Rows from block 3 of the image encoder, named by matrix and row number. Each number is 200 + 20 x the weight over its row's rms, rounded and kept within 0 to 999. All counts start at 0. After the name is the row's rms in percent of the matrix's.
# short1: shortcut pointwise conv (encoder.blocks.3.short.1.weight, 96x64x1x1), inputs 0-63
short1.0,112,194,205,215,208,211,212,173,187,187,197,208,190,240,220,211,173,203,184,203,207,212,226,212,214,241,190,198,224,216,203,196,203,208,184,191,233,185,172,217,216,236,226,183,194,183,187,212,196,229,242,196,210,190,206,239,211,206,231,257,233,181,223,211,203
short1.1,100,195,196,164,202,206,190,207,208,188,189,206,214,234,207,178,207,198,189,211,219,188,196,202,204,201,201,230,187,205,190,192,200,212,207,215,251,192,213,209,185,236,200,191,234,179,193,210,187,232,250,201,223,196,165,219,178,206,226,248,183,197,252,221,183
short1.2,102,208,202,221,224,187,218,223,233,191,213,223,209,248,195,201,213,225,203,245,232,193,225,211,192,198,207,200,197,192,181,223,180,226,200,203,213,223,209,240,171,213,238,216,229,199,191,222,210,194,246,213,212,219,205,173,191,188,218,220,196,234,201,204,185
short1.3,091,210,235,210,232,213,221,205,208,224,239,171,185,226,222,190,213,180,154,171,215,189,245,195,188,193,209,206,210,206,211,200,190,216,225,199,200,220,219,229,232,198,221,210,173,225,197,218,208,209,205,194,205,213,202,231,197,164,229,200,200,217,220,179,234
short1.4,109,200,165,213,180,199,211,206,198,189,204,193,190,250,193,183,185,215,208,251,235,192,223,204,204,210,205,189,193,221,181,188,207,196,208,194,224,204,185,210,194,193,201,184,235,187,202,220,207,216,280,189,208,227,196,231,187,194,224,228,202,200,207,224,185
short1.5,115,206,222,184,215,198,198,219,235,181,165,191,227,166,204,222,193,218,187,177,188,216,207,187,187,224,172,197,229,208,199,209,173,230,216,198,167,225,224,216,203,164,211,214,174,217,203,220,217,232,171,200,177,179,224,216,191,192,176,200,233,236,198,188,196
short1.6,109,208,222,238,214,200,187,223,228,217,195,188,234,188,191,223,220,210,207,214,208,184,227,192,172,221,192,205,212,189,208,206,182,254,221,195,170,214,194,233,236,173,224,207,180,218,207,185,224,170,211,209,195,189,237,157,200,200,209,199,228,196,186,213,205
short1.7,095,182,238,166,200,193,196,246,216,165,160,209,216,201,202,223,197,213,190,210,180,175,192,167,188,194,176,192,221,233,228,223,173,164,221,215,185,176,204,196,201,188,177,174,195,177,203,208,200,221,194,209,213,168,197,212,219,191,189,172,205,219,202,197,169
short1.8,111,214,188,217,181,231,143,225,204,169,187,197,233,165,189,194,181,191,188,180,180,207,170,185,187,204,200,203,185,213,203,224,191,195,198,171,170,197,212,166,183,183,198,215,203,225,186,211,201,235,185,195,172,187,191,205,209,165,156,177,218,212,176,212,190
short1.9,101,231,210,188,206,206,226,206,227,202,172,184,235,168,212,226,195,214,167,173,221,221,189,214,218,194,167,198,228,187,220,189,196,211,166,210,167,199,192,174,214,187,202,205,180,176,215,209,209,209,177,198,179,186,236,210,230,152,209,194,224,196,194,172,218
short1.10,103,232,233,233,177,193,197,198,198,170,185,190,204,191,199,189,206,189,202,223,221,199,188,184,213,155,203,191,219,203,209,166,196,160,201,173,190,159,189,157,205,208,152,196,205,165,181,209,181,215,209,191,202,174,179,200,206,182,226,185,184,171,192,182,189
short1.11,093,229,160,203,165,201,186,218,230,188,224,216,197,214,187,213,190,214,220,229,179,209,221,221,233,197,224,210,174,235,191,210,213,208,207,165,201,197,213,195,151,183,190,229,233,222,213,219,184,215,235,194,174,215,203,177,205,184,189,192,217,212,184,217,216
short1.12,106,212,181,190,179,214,172,198,180,172,219,212,205,191,196,179,204,217,238,189,168,204,188,208,215,204,163,224,209,207,225,207,228,164,203,199,234,155,212,201,156,213,187,213,221,232,196,208,181,221,200,219,177,212,176,200,212,219,160,226,205,207,214,219,207
short1.13,088,174,217,190,207,197,215,221,179,196,191,197,161,198,207,165,220,209,161,228,232,212,205,225,201,147,206,199,181,206,178,196,205,175,207,192,202,207,192,157,191,220,208,188,211,181,187,190,199,211,180,207,229,205,214,204,251,201,212,229,160,218,174,209,195
short1.14,101,218,173,195,213,189,210,221,228,155,220,212,215,223,181,169,166,210,217,204,202,194,206,211,224,204,229,220,205,217,206,219,187,188,194,174,176,175,184,177,170,152,175,198,229,189,239,190,190,177,202,203,205,201,191,199,195,154,222,196,195,195,190,183,224
short1.15,103,182,229,194,221,201,189,205,202,188,206,193,226,173,226,190,175,187,183,178,210,217,194,187,179,190,208,215,203,210,204,211,221,165,173,195,204,139,207,162,230,206,178,146,162,172,194,209,195,198,169,190,205,204,184,189,209,183,214,176,198,193,209,194,231
short1.16,089,235,238,170,195,219,184,217,229,202,174,206,216,180,179,197,175,209,216,170,167,197,210,180,216,216,196,203,218,210,212,218,172,207,209,187,234,169,188,185,177,180,198,161,193,196,189,203,200,253,200,195,207,178,217,221,198,187,165,192,219,166,184,192,202
short1.17,112,180,205,197,203,176,186,200,195,208,194,191,201,164,213,215,212,175,170,174,199,210,177,202,181,176,240,201,165,193,168,218,209,219,234,197,148,219,204,197,201,187,218,222,184,195,193,201,226,195,159,190,195,197,215,148,210,222,197,181,179,222,175,218,196
short1.18,112,193,163,211,183,172,232,192,213,198,208,201,201,232,179,196,204,210,222,233,226,217,216,205,225,203,187,181,207,201,188,201,210,212,206,194,222,198,174,239,199,209,191,200,242,216,224,198,199,177,276,224,191,211,211,195,193,197,203,205,222,182,224,216,168
short1.19,083,234,189,191,207,200,216,216,207,179,198,204,194,198,199,192,205,178,200,181,202,220,221,197,223,171,214,195,147,189,172,185,216,195,258,202,200,212,220,241,220,207,208,204,255,202,203,195,219,221,186,237,203,216,217,218,183,227,192,214,170,224,195,180,198
short1.20,100,195,212,213,212,207,201,222,181,236,233,222,227,237,204,202,191,213,198,191,193,191,239,202,189,228,171,197,230,216,237,208,179,205,199,198,198,231,205,219,210,197,224,207,164,245,206,200,217,184,247,209,200,192,211,193,217,173,209,203,230,183,222,228,217
short1.21,123,215,166,225,225,229,174,205,215,215,214,219,212,185,179,220,210,177,222,192,165,220,196,232,229,178,228,199,177,185,173,199,234,181,240,192,198,180,205,199,175,208,214,203,236,196,202,208,202,173,165,229,189,198,209,193,177,228,184,174,202,222,205,203,193
short1.22,107,163,207,188,200,174,210,178,211,205,178,195,188,205,184,190,198,204,197,194,186,216,169,172,209,185,194,201,204,171,198,189,205,184,168,194,200,194,205,179,184,184,202,220,169,156,161,178,199,247,177,169,206,184,196,234,192,182,190,198,170,160,209,174,161
short1.23,096,210,209,201,192,197,220,181,192,224,202,190,182,166,194,211,204,187,155,194,191,200,185,163,203,192,216,192,187,187,209,183,191,238,205,209,173,265,207,213,238,226,239,241,220,206,172,202,208,193,175,197,212,195,199,196,211,196,198,177,161,212,182,210,188
short1.24,091,168,226,208,231,198,201,190,190,197,200,230,174,225,220,177,191,205,168,206,194,206,247,183,206,195,196,182,227,217,173,198,185,197,185,221,223,198,191,188,215,212,241,200,218,180,218,230,187,189,224,187,206,188,195,250,213,154,200,226,188,189,184,172,200
short1.25,087,186,176,198,162,200,234,189,176,184,219,213,176,207,213,183,202,179,200,229,227,209,206,224,185,186,179,177,223,206,200,180,229,149,177,181,215,215,199,169,229,240,190,212,165,236,200,222,190,211,239,215,212,214,196,199,197,216,192,200,203,193,216,188,208
short1.26,097,215,165,218,183,192,201,169,189,171,209,194,175,227,208,189,220,186,183,210,271,195,189,196,217,200,222,200,182,195,164,213,190,204,211,191,160,229,203,214,236,196,207,220,219,221,164,217,206,195,191,188,205,218,199,181,200,199,217,219,176,223,198,234,203
short1.27,086,187,226,204,211,214,234,198,192,176,184,187,184,201,217,208,182,187,205,184,226,230,203,203,205,215,226,233,203,187,190,209,232,164,179,215,203,140,187,168,209,218,202,158,220,169,216,192,211,220,175,184,212,230,172,219,191,198,196,196,200,184,177,174,209
short1.28,114,200,197,192,217,224,186,221,192,192,215,206,225,207,189,206,201,196,212,198,187,185,182,213,188,152,206,208,219,241,194,209,213,159,205,201,195,129,199,166,175,192,151,192,201,210,216,213,184,199,168,218,192,199,175,227,222,213,177,199,215,217,183,197,215
short1.29,085,207,166,204,199,211,219,178,180,209,206,201,192,151,184,193,209,202,206,169,159,212,195,192,188,233,203,206,189,180,225,199,208,217,215,202,194,236,191,241,169,169,211,196,232,208,216,192,182,174,175,189,172,188,191,158,192,218,200,172,220,176,213,211,175
short1.30,087,186,252,218,211,203,200,184,226,202,191,185,213,177,229,225,184,207,185,202,204,214,181,240,209,207,188,205,216,187,210,213,201,160,177,196,208,162,218,177,216,251,221,232,209,196,210,203,197,218,204,179,194,209,153,195,173,212,215,225,191,222,203,178,199
short1.31,094,204,188,196,166,191,183,170,200,189,168,173,196,198,213,221,209,186,187,181,177,216,210,168,194,221,167,187,182,189,201,202,198,200,197,198,199,255,223,222,208,179,215,223,197,219,163,225,200,230,194,186,201,179,225,230,227,158,169,204,170,215,201,194,197
short1.32,099,182,189,208,183,195,200,184,193,176,170,213,206,199,207,207,192,198,231,204,198,204,217,186,212,241,160,186,221,195,215,186,199,218,170,199,247,201,213,234,198,229,218,228,198,192,174,245,191,192,260,196,194,199,195,225,184,172,191,205,183,178,214,207,177
short1.33,099,200,174,194,187,203,210,175,172,189,248,163,197,168,168,195,226,176,208,183,195,221,225,208,215,201,189,216,188,193,204,188,236,194,217,203,201,234,226,224,208,226,218,215,192,221,209,199,196,183,197,231,182,214,160,199,211,213,175,186,211,219,232,208,240
short1.34,089,204,221,186,219,186,236,238,227,175,203,193,194,179,192,196,201,210,213,147,202,179,223,215,209,199,215,220,222,208,202,212,192,172,196,216,184,161,195,197,194,173,210,175,201,182,231,199,220,184,130,189,191,202,211,197,215,209,216,199,194,217,163,204,214
short1.35,098,180,191,193,180,197,220,182,163,190,220,146,210,186,179,202,237,184,195,189,199,183,197,192,189,187,173,217,225,183,220,168,185,169,208,215,211,201,186,246,205,236,202,180,157,221,168,193,214,192,191,200,223,203,186,194,181,218,177,212,192,196,228,212,188
short1.36,107,241,221,210,218,219,220,204,204,211,172,186,203,174,213,205,213,204,164,190,209,183,217,189,176,157,189,199,225,206,213,184,228,196,226,219,167,198,208,199,224,212,207,171,173,205,199,204,200,221,133,196,213,181,207,225,240,195,199,195,193,203,178,183,219
short1.37,092,187,210,186,200,189,220,229,215,193,175,217,204,188,149,207,204,200,245,214,182,189,175,206,200,191,208,191,185,186,189,206,216,203,186,210,211,181,223,214,174,189,185,221,238,184,202,201,250,221,226,200,232,180,198,202,160,224,179,191,163,202,186,185,165
short1.38,089,167,216,149,202,198,230,182,224,177,199,227,201,192,189,219,205,189,223,193,186,187,179,204,191,161,215,196,185,202,187,193,198,195,219,235,198,196,230,197,182,166,194,189,187,171,193,195,234,203,178,196,223,211,181,209,192,181,181,165,159,208,190,162,171
short1.39,092,185,240,180,191,214,196,206,204,208,184,219,177,176,168,202,177,199,202,180,208,188,189,247,179,187,215,200,155,184,197,214,223,235,179,192,177,207,208,167,211,181,213,209,211,163,219,166,223,204,169,230,198,176,206,221,192,215,198,193,210,166,184,198,217
short1.40,095,237,196,212,214,192,202,210,210,214,229,208,190,191,198,220,194,205,185,178,182,209,191,206,190,203,185,172,191,220,215,229,204,199,205,175,178,244,226,223,214,177,220,246,215,214,227,202,192,181,164,203,193,176,242,172,209,200,189,178,236,225,225,179,228
short1.41,100,163,199,184,210,196,238,231,221,167,190,191,224,169,192,194,207,202,201,185,196,192,186,163,182,173,178,191,226,196,201,215,183,158,164,198,193,200,214,159,198,207,152,185,205,174,184,224,225,195,173,200,198,199,179,191,203,192,216,175,202,188,208,192,167
short1.42,105,222,180,212,206,200,210,193,213,194,214,216,191,241,187,207,176,205,192,208,199,212,194,217,209,180,211,210,193,232,193,245,227,170,177,188,196,193,218,178,149,209,178,225,244,194,215,209,198,191,258,221,210,184,203,217,182,203,175,192,213,206,197,168,180
short1.43,097,174,240,186,218,211,210,202,232,169,150,208,204,215,222,198,196,215,208,189,211,193,207,200,192,169,199,223,209,178,204,209,201,208,188,202,231,147,208,182,167,210,182,169,183,153,191,188,200,221,203,183,207,186,201,235,201,205,191,222,178,166,195,207,178
short1.44,099,189,203,183,159,158,224,199,180,208,211,189,191,201,228,186,199,176,169,169,211,187,201,171,200,230,197,192,225,176,232,200,175,214,166,211,210,244,182,209,243,193,206,185,190,218,214,202,176,189,216,196,213,208,206,177,203,177,207,213,224,172,206,184,231
short1.45,103,200,223,198,190,212,229,189,176,181,207,184,196,184,222,204,209,192,185,205,234,178,196,211,185,169,182,231,233,195,218,177,219,182,170,200,215,155,206,204,232,231,190,197,178,206,208,184,184,194,171,223,181,204,201,192,199,210,207,200,235,168,227,178,253
short1.46,111,185,215,191,221,182,214,215,212,248,226,212,201,228,212,202,205,204,186,188,228,195,241,223,209,233,222,216,208,218,180,227,187,249,213,196,210,214,197,234,206,182,245,198,224,224,192,205,203,165,210,203,211,205,214,195,206,195,221,198,208,213,238,217,227
short1.47,084,187,188,183,201,175,217,164,189,215,189,214,170,200,234,179,189,220,171,210,220,198,213,230,175,186,196,195,207,207,178,171,196,159,196,198,251,192,201,189,209,247,191,241,198,205,217,218,190,199,238,199,189,197,204,223,205,183,194,237,177,200,216,181,213
short1.48,066,196,204,203,202,209,228,178,197,222,209,195,188,223,220,211,216,173,192,164,211,221,211,211,236,234,201,148,206,215,198,199,203,205,157,229,218,245,175,173,225,191,217,198,185,189,192,202,187,195,225,205,163,209,196,213,211,176,202,183,221,183,212,184,236
short1.49,092,214,189,221,193,228,207,191,200,219,230,219,230,225,179,210,192,209,219,237,206,218,212,186,208,201,230,181,169,196,198,187,225,224,214,201,216,189,209,217,148,210,196,190,222,207,221,177,206,188,257,212,197,201,196,214,195,202,181,186,194,159,189,209,153
short1.50,105,213,219,194,154,213,248,190,194,182,184,177,175,187,214,194,209,179,205,186,198,202,194,221,243,197,174,185,210,182,198,204,226,197,154,195,192,200,210,160,240,211,208,218,193,166,189,186,179,238,209,212,218,224,181,221,202,227,207,202,200,216,206,179,213
short1.51,110,198,205,180,175,179,224,207,187,176,200,183,217,195,190,195,204,190,207,183,188,181,220,179,183,190,171,186,254,225,235,173,162,190,181,218,204,213,189,202,225,184,177,164,144,230,203,220,210,204,201,190,186,190,205,201,218,198,194,220,221,165,185,209,219
short1.52,091,157,202,242,184,192,173,187,225,183,236,192,216,227,199,204,161,179,201,239,193,215,179,152,204,222,199,171,197,214,180,202,170,209,198,178,188,198,164,189,208,207,217,195,173,198,180,206,176,197,235,164,196,196,180,214,203,191,188,205,183,190,192,204,198
short1.53,104,201,156,191,175,208,175,165,150,205,227,200,160,198,207,190,205,163,195,204,210,215,219,198,218,177,205,169,176,210,176,176,230,178,213,212,192,253,179,212,205,205,192,208,191,232,186,196,196,192,181,211,201,228,216,203,214,205,205,179,181,203,221,187,220
short1.54,107,217,225,211,199,216,173,214,210,225,217,201,218,217,230,200,175,187,184,190,210,202,243,195,197,234,208,191,190,228,190,199,176,259,218,192,191,221,190,211,192,157,238,192,197,220,208,215,188,183,205,208,186,214,218,224,204,158,222,166,198,205,185,188,225
short1.55,112,210,179,182,181,202,148,208,171,174,196,210,207,177,189,179,183,173,172,186,199,208,193,193,191,167,199,190,166,230,204,206,195,187,197,185,183,252,213,163,185,168,161,227,211,200,200,225,186,193,192,198,180,173,197,190,214,164,199,197,198,204,181,189,220
short1.56,103,209,168,202,201,199,217,193,217,149,172,189,193,177,167,197,188,202,233,233,203,201,166,173,239,182,206,196,207,195,215,171,216,165,192,176,190,173,200,179,191,193,175,204,188,168,190,185,177,223,194,178,201,214,181,179,181,206,196,183,231,185,201,174,177
short1.57,093,195,211,188,189,191,202,210,189,202,230,171,191,197,208,210,214,212,191,193,221,181,201,211,193,164,215,215,221,198,195,185,202,145,192,229,208,143,196,184,212,221,171,143,211,200,187,187,197,168,194,212,203,190,171,172,218,204,215,195,212,161,227,198,221
short1.58,087,209,239,243,230,208,189,208,201,202,208,214,235,182,202,217,187,220,203,219,165,210,185,189,180,163,207,183,202,207,213,196,197,200,195,166,186,161,194,185,184,182,174,213,173,199,198,196,194,163,215,177,220,174,206,172,199,175,177,164,216,192,170,174,212
short1.59,092,181,175,193,163,165,173,176,197,191,188,210,186,213,204,193,192,187,223,219,227,202,205,152,186,176,215,184,202,185,204,175,174,165,178,187,200,219,187,168,192,181,199,228,176,179,198,180,178,184,219,171,199,200,186,163,220,165,204,199,179,165,208,193,198
short1.60,106,196,186,216,196,190,220,215,188,215,194,182,228,158,187,209,213,206,226,193,181,224,182,161,181,201,168,200,231,211,213,173,183,216,217,202,174,212,197,224,175,165,175,222,169,204,204,214,210,189,189,180,198,191,227,157,185,225,203,166,228,197,200,208,166
short1.61,098,195,248,179,204,217,204,206,216,241,215,211,203,202,231,209,207,192,144,185,197,191,195,206,203,221,185,208,217,193,187,211,166,200,225,200,219,206,227,247,203,252,231,215,193,210,194,199,233,221,195,212,205,194,181,225,203,215,184,227,195,222,209,205,185
short1.62,113,211,197,200,199,226,172,215,199,175,202,200,212,175,206,207,177,186,188,167,186,223,178,217,195,181,188,210,234,219,215,211,222,140,152,186,217,179,189,153,209,211,173,206,188,199,209,211,177,217,174,183,187,190,183,194,226,187,178,186,239,194,199,195,211
short1.63,104,217,196,189,197,209,250,175,211,217,190,193,179,217,223,200,208,185,193,194,205,213,209,201,224,220,235,177,173,177,190,197,185,215,184,204,208,238,227,175,194,204,227,230,229,183,198,183,212,228,214,192,201,212,206,253,179,182,240,190,156,208,195,190,190
short1.64,109,206,217,194,224,211,221,201,200,224,232,197,201,224,192,216,209,217,192,202,203,203,248,227,203,207,211,212,224,207,191,200,214,232,218,214,193,174,192,242,220,190,231,143,187,231,206,198,204,184,218,200,218,204,227,227,184,234,226,217,219,170,188,216,217
short1.65,101,180,206,178,220,188,182,190,207,199,189,164,193,219,192,204,218,192,195,178,229,202,195,211,198,227,197,207,183,170,186,187,175,243,239,194,204,222,211,228,226,198,235,191,194,188,171,223,195,180,174,171,218,194,227,207,172,215,220,215,148,188,211,230,190
short1.66,114,207,211,210,189,219,186,153,153,222,221,202,170,180,215,174,197,162,190,188,178,190,215,196,218,196,188,178,163,182,196,182,221,209,191,203,215,245,200,205,217,227,224,229,196,226,179,187,184,192,169,212,222,206,216,231,183,214,214,193,189,184,213,184,222
short1.67,112,174,186,193,160,173,164,166,160,197,202,203,171,222,168,172,185,177,214,206,200,188,187,206,210,175,222,176,147,205,178,191,208,207,176,197,187,245,194,178,202,164,179,205,190,185,214,175,196,184,205,188,213,201,178,199,197,210,213,187,188,183,217,193,210
short1.68,106,207,199,192,182,165,240,196,233,192,200,184,219,229,219,191,208,228,222,224,245,188,237,217,196,234,214,191,203,181,194,215,166,229,208,203,195,224,172,218,212,171,219,173,202,189,214,213,210,173,234,201,199,195,219,185,194,214,235,201,209,181,200,209,176
short1.69,087,178,202,190,199,222,219,172,200,214,189,229,193,213,177,192,192,162,207,207,193,210,186,222,241,164,230,216,191,214,179,180,235,193,208,203,210,166,203,187,180,228,195,162,224,170,206,179,210,175,207,207,198,234,153,226,202,208,188,202,168,205,200,200,189
short1.70,112,229,212,189,221,210,220,234,241,198,164,180,232,165,184,215,205,219,204,199,203,186,202,216,183,227,185,184,233,197,237,220,182,223,201,221,169,230,221,214,209,194,231,216,202,192,218,217,229,206,179,210,204,195,238,203,202,202,184,171,233,202,212,194,190
short1.71,092,183,211,214,202,221,196,198,186,202,211,184,209,200,217,180,229,192,230,191,211,206,208,213,217,201,235,211,185,206,178,197,220,185,225,207,196,128,172,224,189,212,191,192,218,177,196,213,186,167,148,226,207,229,188,182,187,221,208,191,185,233,228,189,210
short1.72,102,207,186,197,231,220,157,214,203,224,186,210,188,230,185,209,190,185,178,168,186,205,222,238,198,241,195,187,168,210,189,208,221,226,209,188,201,229,214,229,210,223,248,210,210,218,193,189,213,203,157,212,196,205,191,229,207,202,187,217,176,219,223,226,204
short1.73,109,223,190,242,245,208,196,234,186,205,197,202,219,209,211,201,192,208,203,222,230,187,216,230,170,195,184,186,202,201,201,211,227,231,211,215,188,199,189,192,200,212,189,203,214,179,223,187,195,153,199,226,214,173,246,164,205,236,205,199,233,174,194,182,199
short1.74,099,170,197,171,212,199,178,187,210,230,201,225,188,208,185,208,172,193,189,190,159,224,200,178,200,229,223,199,167,203,191,222,192,241,217,211,225,205,202,191,168,196,184,157,222,200,218,196,222,219,228,191,183,188,218,226,177,217,187,219,168,166,197,199,176
short1.75,093,181,233,191,219,214,185,201,202,195,230,215,189,195,243,198,197,166,174,185,214,212,226,197,180,211,220,230,230,183,191,215,202,195,182,214,224,149,181,191,230,234,206,144,197,183,195,206,201,191,186,190,204,233,187,198,192,201,222,221,183,184,203,211,228
short1.76,096,177,213,173,158,189,208,141,189,194,169,188,188,186,194,201,190,184,192,185,200,214,183,165,184,197,201,183,185,166,188,173,219,170,189,194,204,214,170,186,197,211,175,192,172,172,174,191,186,210,193,191,225,184,182,211,204,209,208,206,172,160,196,175,166
short1.77,095,228,177,224,184,214,195,226,214,195,215,209,235,177,200,198,205,209,198,206,189,212,203,196,181,211,203,187,203,186,210,192,204,188,167,210,180,211,187,187,230,184,195,183,201,181,234,205,172,150,168,168,186,204,180,144,233,159,220,182,221,201,190,206,219
short1.78,103,195,175,204,148,172,194,182,189,212,214,215,198,203,172,192,184,162,227,197,187,192,180,193,192,193,217,174,150,190,181,187,215,195,170,189,205,236,192,167,163,204,170,217,195,194,201,191,204,205,215,191,206,191,167,184,179,225,179,177,174,199,181,187,173
short1.79,098,146,224,178,201,186,220,227,203,184,189,191,218,215,195,210,187,212,211,182,200,213,179,205,189,214,228,219,203,167,184,213,183,196,206,184,201,145,203,174,178,200,201,160,183,151,196,180,218,192,185,182,208,214,172,175,184,193,188,197,196,179,204,187,160
short1.80,109,172,219,172,207,200,186,230,202,235,207,207,210,220,206,223,201,205,192,173,199,172,207,224,169,198,237,200,166,199,187,247,197,228,205,228,171,204,197,191,189,177,236,197,179,213,204,175,221,207,174,190,208,175,223,205,227,208,188,186,164,231,182,205,193
short1.81,094,214,203,161,207,216,187,168,215,168,199,218,178,223,211,185,189,208,194,168,188,194,208,193,222,225,179,199,190,215,193,170,180,213,202,196,232,212,205,205,174,218,208,189,198,183,178,214,198,245,205,188,197,176,216,256,202,232,197,249,205,203,212,205,164
short1.82,091,195,176,170,193,191,248,197,222,195,190,175,183,215,219,203,211,225,179,187,211,194,215,207,222,222,195,211,265,214,194,214,169,182,174,211,206,203,215,216,231,230,197,186,179,222,177,231,223,205,223,198,203,223,190,191,181,213,205,222,229,215,230,204,214
short1.83,111,231,180,224,194,220,185,217,203,153,220,193,201,174,162,212,178,200,235,205,169,206,199,200,229,195,210,201,199,218,209,209,225,167,203,168,190,152,209,194,175,198,167,198,213,233,208,210,204,215,161,225,186,216,178,199,214,213,175,179,214,211,203,204,204
short1.84,102,172,197,217,166,211,171,203,197,189,206,213,193,194,171,209,182,171,239,210,183,180,160,183,222,183,185,177,176,216,166,200,227,162,210,192,183,210,198,197,187,176,170,231,173,215,178,184,208,205,212,204,189,169,189,197,184,232,180,183,172,197,185,212,178
short1.85,089,230,164,227,211,226,228,168,218,179,196,228,160,193,212,196,165,212,233,187,179,198,182,189,222,223,182,176,223,201,233,192,229,198,190,182,219,194,167,199,220,208,205,234,214,183,214,193,196,205,216,186,193,210,189,163,194,179,217,191,237,195,197,197,190
short1.86,105,180,183,202,217,182,202,212,204,222,199,211,232,227,179,196,200,218,206,226,195,190,196,199,186,184,207,195,165,184,200,202,216,212,206,195,204,188,217,164,174,170,146,191,223,185,204,164,198,208,250,190,212,178,199,216,202,213,163,196,172,191,181,213,147
short1.87,116,213,188,216,207,206,221,195,194,228,226,181,189,213,183,200,210,221,226,189,171,209,232,193,194,214,164,191,224,192,213,180,218,223,220,208,223,188,159,228,188,213,198,206,182,203,218,201,197,195,165,218,193,194,226,181,152,218,186,202,249,161,223,210,217
short1.88,104,199,223,206,208,209,194,203,229,210,212,179,213,213,237,199,187,228,163,208,237,206,218,219,187,225,189,213,202,190,183,227,193,237,181,166,188,218,203,224,228,213,228,224,225,197,203,228,219,194,214,204,213,232,209,172,181,182,252,211,197,230,204,197,204
short1.89,083,184,228,197,222,201,186,208,184,214,167,192,213,174,206,222,193,205,157,167,187,189,202,187,163,180,183,215,203,208,208,224,170,230,197,209,180,229,223,223,225,191,218,214,170,221,196,212,212,239,196,195,185,177,247,226,220,200,204,190,207,233,196,219,191
short1.90,092,197,201,200,188,177,255,211,193,201,232,184,163,219,202,207,222,190,218,178,204,186,220,215,200,168,233,226,200,190,187,203,227,190,189,194,201,169,187,202,210,214,185,169,175,207,223,195,223,151,155,221,205,218,206,183,207,204,214,188,190,190,221,173,226
short1.91,101,209,214,205,225,190,177,185,221,206,201,204,210,173,213,183,194,202,199,196,181,234,209,171,160,189,209,182,173,196,182,200,174,228,240,193,198,211,194,205,196,179,210,171,169,211,192,192,171,187,163,166,193,179,212,207,245,167,204,173,190,187,157,214,196
short1.92,096,194,244,206,230,211,195,232,238,176,166,198,203,202,228,223,218,231,219,205,225,195,210,197,179,208,203,227,229,220,240,214,159,215,205,199,200,170,198,235,194,206,227,165,220,210,184,202,185,199,206,186,196,180,187,188,210,168,220,208,221,204,203,201,213
short1.93,092,198,212,203,215,208,211,242,222,208,203,211,195,188,184,219,191,222,240,203,196,205,188,235,190,228,191,179,194,189,181,227,234,211,206,194,184,214,232,226,181,189,212,225,235,227,208,204,223,192,219,231,211,193,219,201,156,235,180,185,189,247,199,211,188
short1.94,099,216,204,211,221,210,182,176,200,195,216,199,191,230,200,182,205,223,219,239,205,222,196,192,218,206,197,185,214,188,197,197,196,214,191,185,236,138,215,203,203,264,197,198,221,195,168,219,198,234,234,222,197,223,196,207,196,220,189,221,175,179,214,213,179
short1.95,102,203,162,235,185,211,167,197,199,190,207,204,188,169,178,193,196,172,231,202,198,227,174,234,207,186,208,211,164,197,193,195,251,177,206,196,179,185,204,196,206,209,189,224,210,204,205,179,195,178,151,220,175,213,188,159,208,218,188,164,201,211,204,221,195