A small model that answers yes/no questions on an image's attributes, trained from scratch: encoder arch preact_resnet.
Rows from block 4 of the image encoder of a small model that answers yes/no questions on an image's attributes, named by matrix and row number. Rows with one number belong to one channel. Each number is 500 + 40 x the weight over its row's rms, rounded and kept within 0 to 999. All counts start at 0. Numbers have three digits each. After the name is the row's rms in percent of the matrix's.
Before each channel's rows are labels from the 100 images, of 14848, where the channel reaches its highest value: "strongest on" is what is common among them; "patch colour" is the nearest of a few named colours to the mean colour under the peak. Only what is clearly more common there than usual is listed. The data: photos of plants and fungi (iNaturalist). In brackets: how many of the 100.
# convs0: first 3x3 conv (encoder.blocks.4.convs.0.weight, 96x96x3x3, each kernel summed), inputs 0-95
# convs1: second 3x3 conv (encoder.blocks.4.convs.1.weight, 96x96x3x3, transposed, each kernel summed), outputs 0-95

strongest on: order Caryophyllales (30); family: Cactaceae (30); class: Liliopsida (28)
patch colour: cyan (26)
convs0.18 034:500503514536455502528550528563568413537485564476527519545554497528538506477556472530485487622511460534539440519516529507510528493513532618499513505525548526497511522465488505623508455523575485516484506520489549535519483497509497500601532476498494524492571484494456518526508524553507520597
convs1.18 094:542453455429565491509462552471444454478566475589495516399500488482466470541499547481589537448544531518500550543462452490541495510491495436537478562523498495519517482515522421535544439506508504500454514482514510539533496480455513442462529485482439416469464510590475525557513523514549556510

strongest on: class Liliopsida (27)
patch colour: white (37); cyan (28)
convs0.33 035:507543533512453513576465393567505465581512467521586528522545567494509497464447465475591480529451485467524513513542532541551479534555522515525440499563554475562483517520566499496455502554555548542485501511542440525509506548485511563486564495546522506443556483510544525493505480481523528442
convs1.33 101:526507506495551512531428480446448476541512575520480500447523386464525485474542477510450460590523490494515489507526502502456474498488489449464470535465524470492496481513501440572563604451423451529465515560417502547517508472516507451534444472500513559540486531522464441516566492579475497502

strongest on: class Liliopsida (29); order: Caryophyllales (27); family: Cactaceae (25)
patch colour: cyan (37); white (36)
convs0.95 041:497530528502520505548544434551482508603527527506482538523455505520505523507457531516525563550453528468535483510563513501522508518548520566541494528556512406466501556512554490454560472485475544513565504566542535547526538512445518552526581541531506487480588398517461547565477521541525507533
convs1.95 090:550458542472502451525514506533497419446493529506529473430517464531456490452522420536493519496516512456545408511476503541513463530458498387464465466443484462464532446528537485554559571505392543527463480471477490479438471475498573459430464502498493536493530498502509512440505582517516524494

strongest on: class Liliopsida (28)
patch colour: green (27)
convs0.61 031:499544515480545425494519483417517457476521537492505523527520595534457512507580541498496474514515556551499509469490539574498550491501497530513524482441479543572549473526542532471566493610537477507592531467511470455539483469422489507484473531489517509438435618498512536510508491519520526550
convs1.61 102:472536523564473525511528456455534527502446448493455580559536531440511474545460468523508504483510510492449561507450482444548525615526497547577536503513552497444477546514396534430459513523554518519504455511456507484526525532509509576533543538526485513570551504479522512423471473468465506456

strongest on: class Liliopsida (25)
patch colour: white (57)
convs0.92 031:510539480509453503478501540538562449371452481508512520450475570581518537401500512536522505543552524588480481484581524502509496520533576495499466518509533543473507445531592523537526481409518478515548484460482451510516526545594502520538469524492507541526476464500458530477528481477492526473
convs1.92 092:459512558531483487564506507485527528462548437509538475498510456460564435481465552459521554428562494514524536487399417449523573489510449570523482459538469471521485500493466453431498465496504488517502561531504492460504501446511448444542454565547434453504468546469532458450473450501517509558

strongest on: order Asterales (39); family: Asteraceae (39)
patch colour: yellow (52); orange (39)
convs0.55 033:469502532480506538531567506475520529439497613481461490486505466483460475524536579466501423461507473431508501496446448391476499549455470501512515502510485474499514541528498537627596459517522425508497500536501490534497515548492475402521464490468515490487456435499509519586520520539482502491
convs1.55 107:569429539503488482526519475532520530551459493491541565477457566520482559507456384491548479503488417522516497487491578513544490452536529434488482492493460483449536507495491540437460452548475553542515461496532537504479498570465534604510558473448455559507543479548451522496458483460473523458

strongest on: order Asterales (28); family: Asteraceae (28)
patch colour: yellow (37)
convs0.36 037:493548517520540526506485621503554517482531465535454504487517437480504529444494554592486447523612532386493536515463483484530556560461547585502428537485424507513469499531528564582521524504498467481514479520502559515518522478450544529450529489486471531522505493488501519534467523535508481519
convs1.36 092:429447538492523459504614440523525460545446450553539454487501559523463510541463484466574517440568528445457493450475482474536475443561485433520504551442517461556525454490495513434451439491570484539506521486477512510477476514440479516545511541475490464488547497508468573442521563488488512500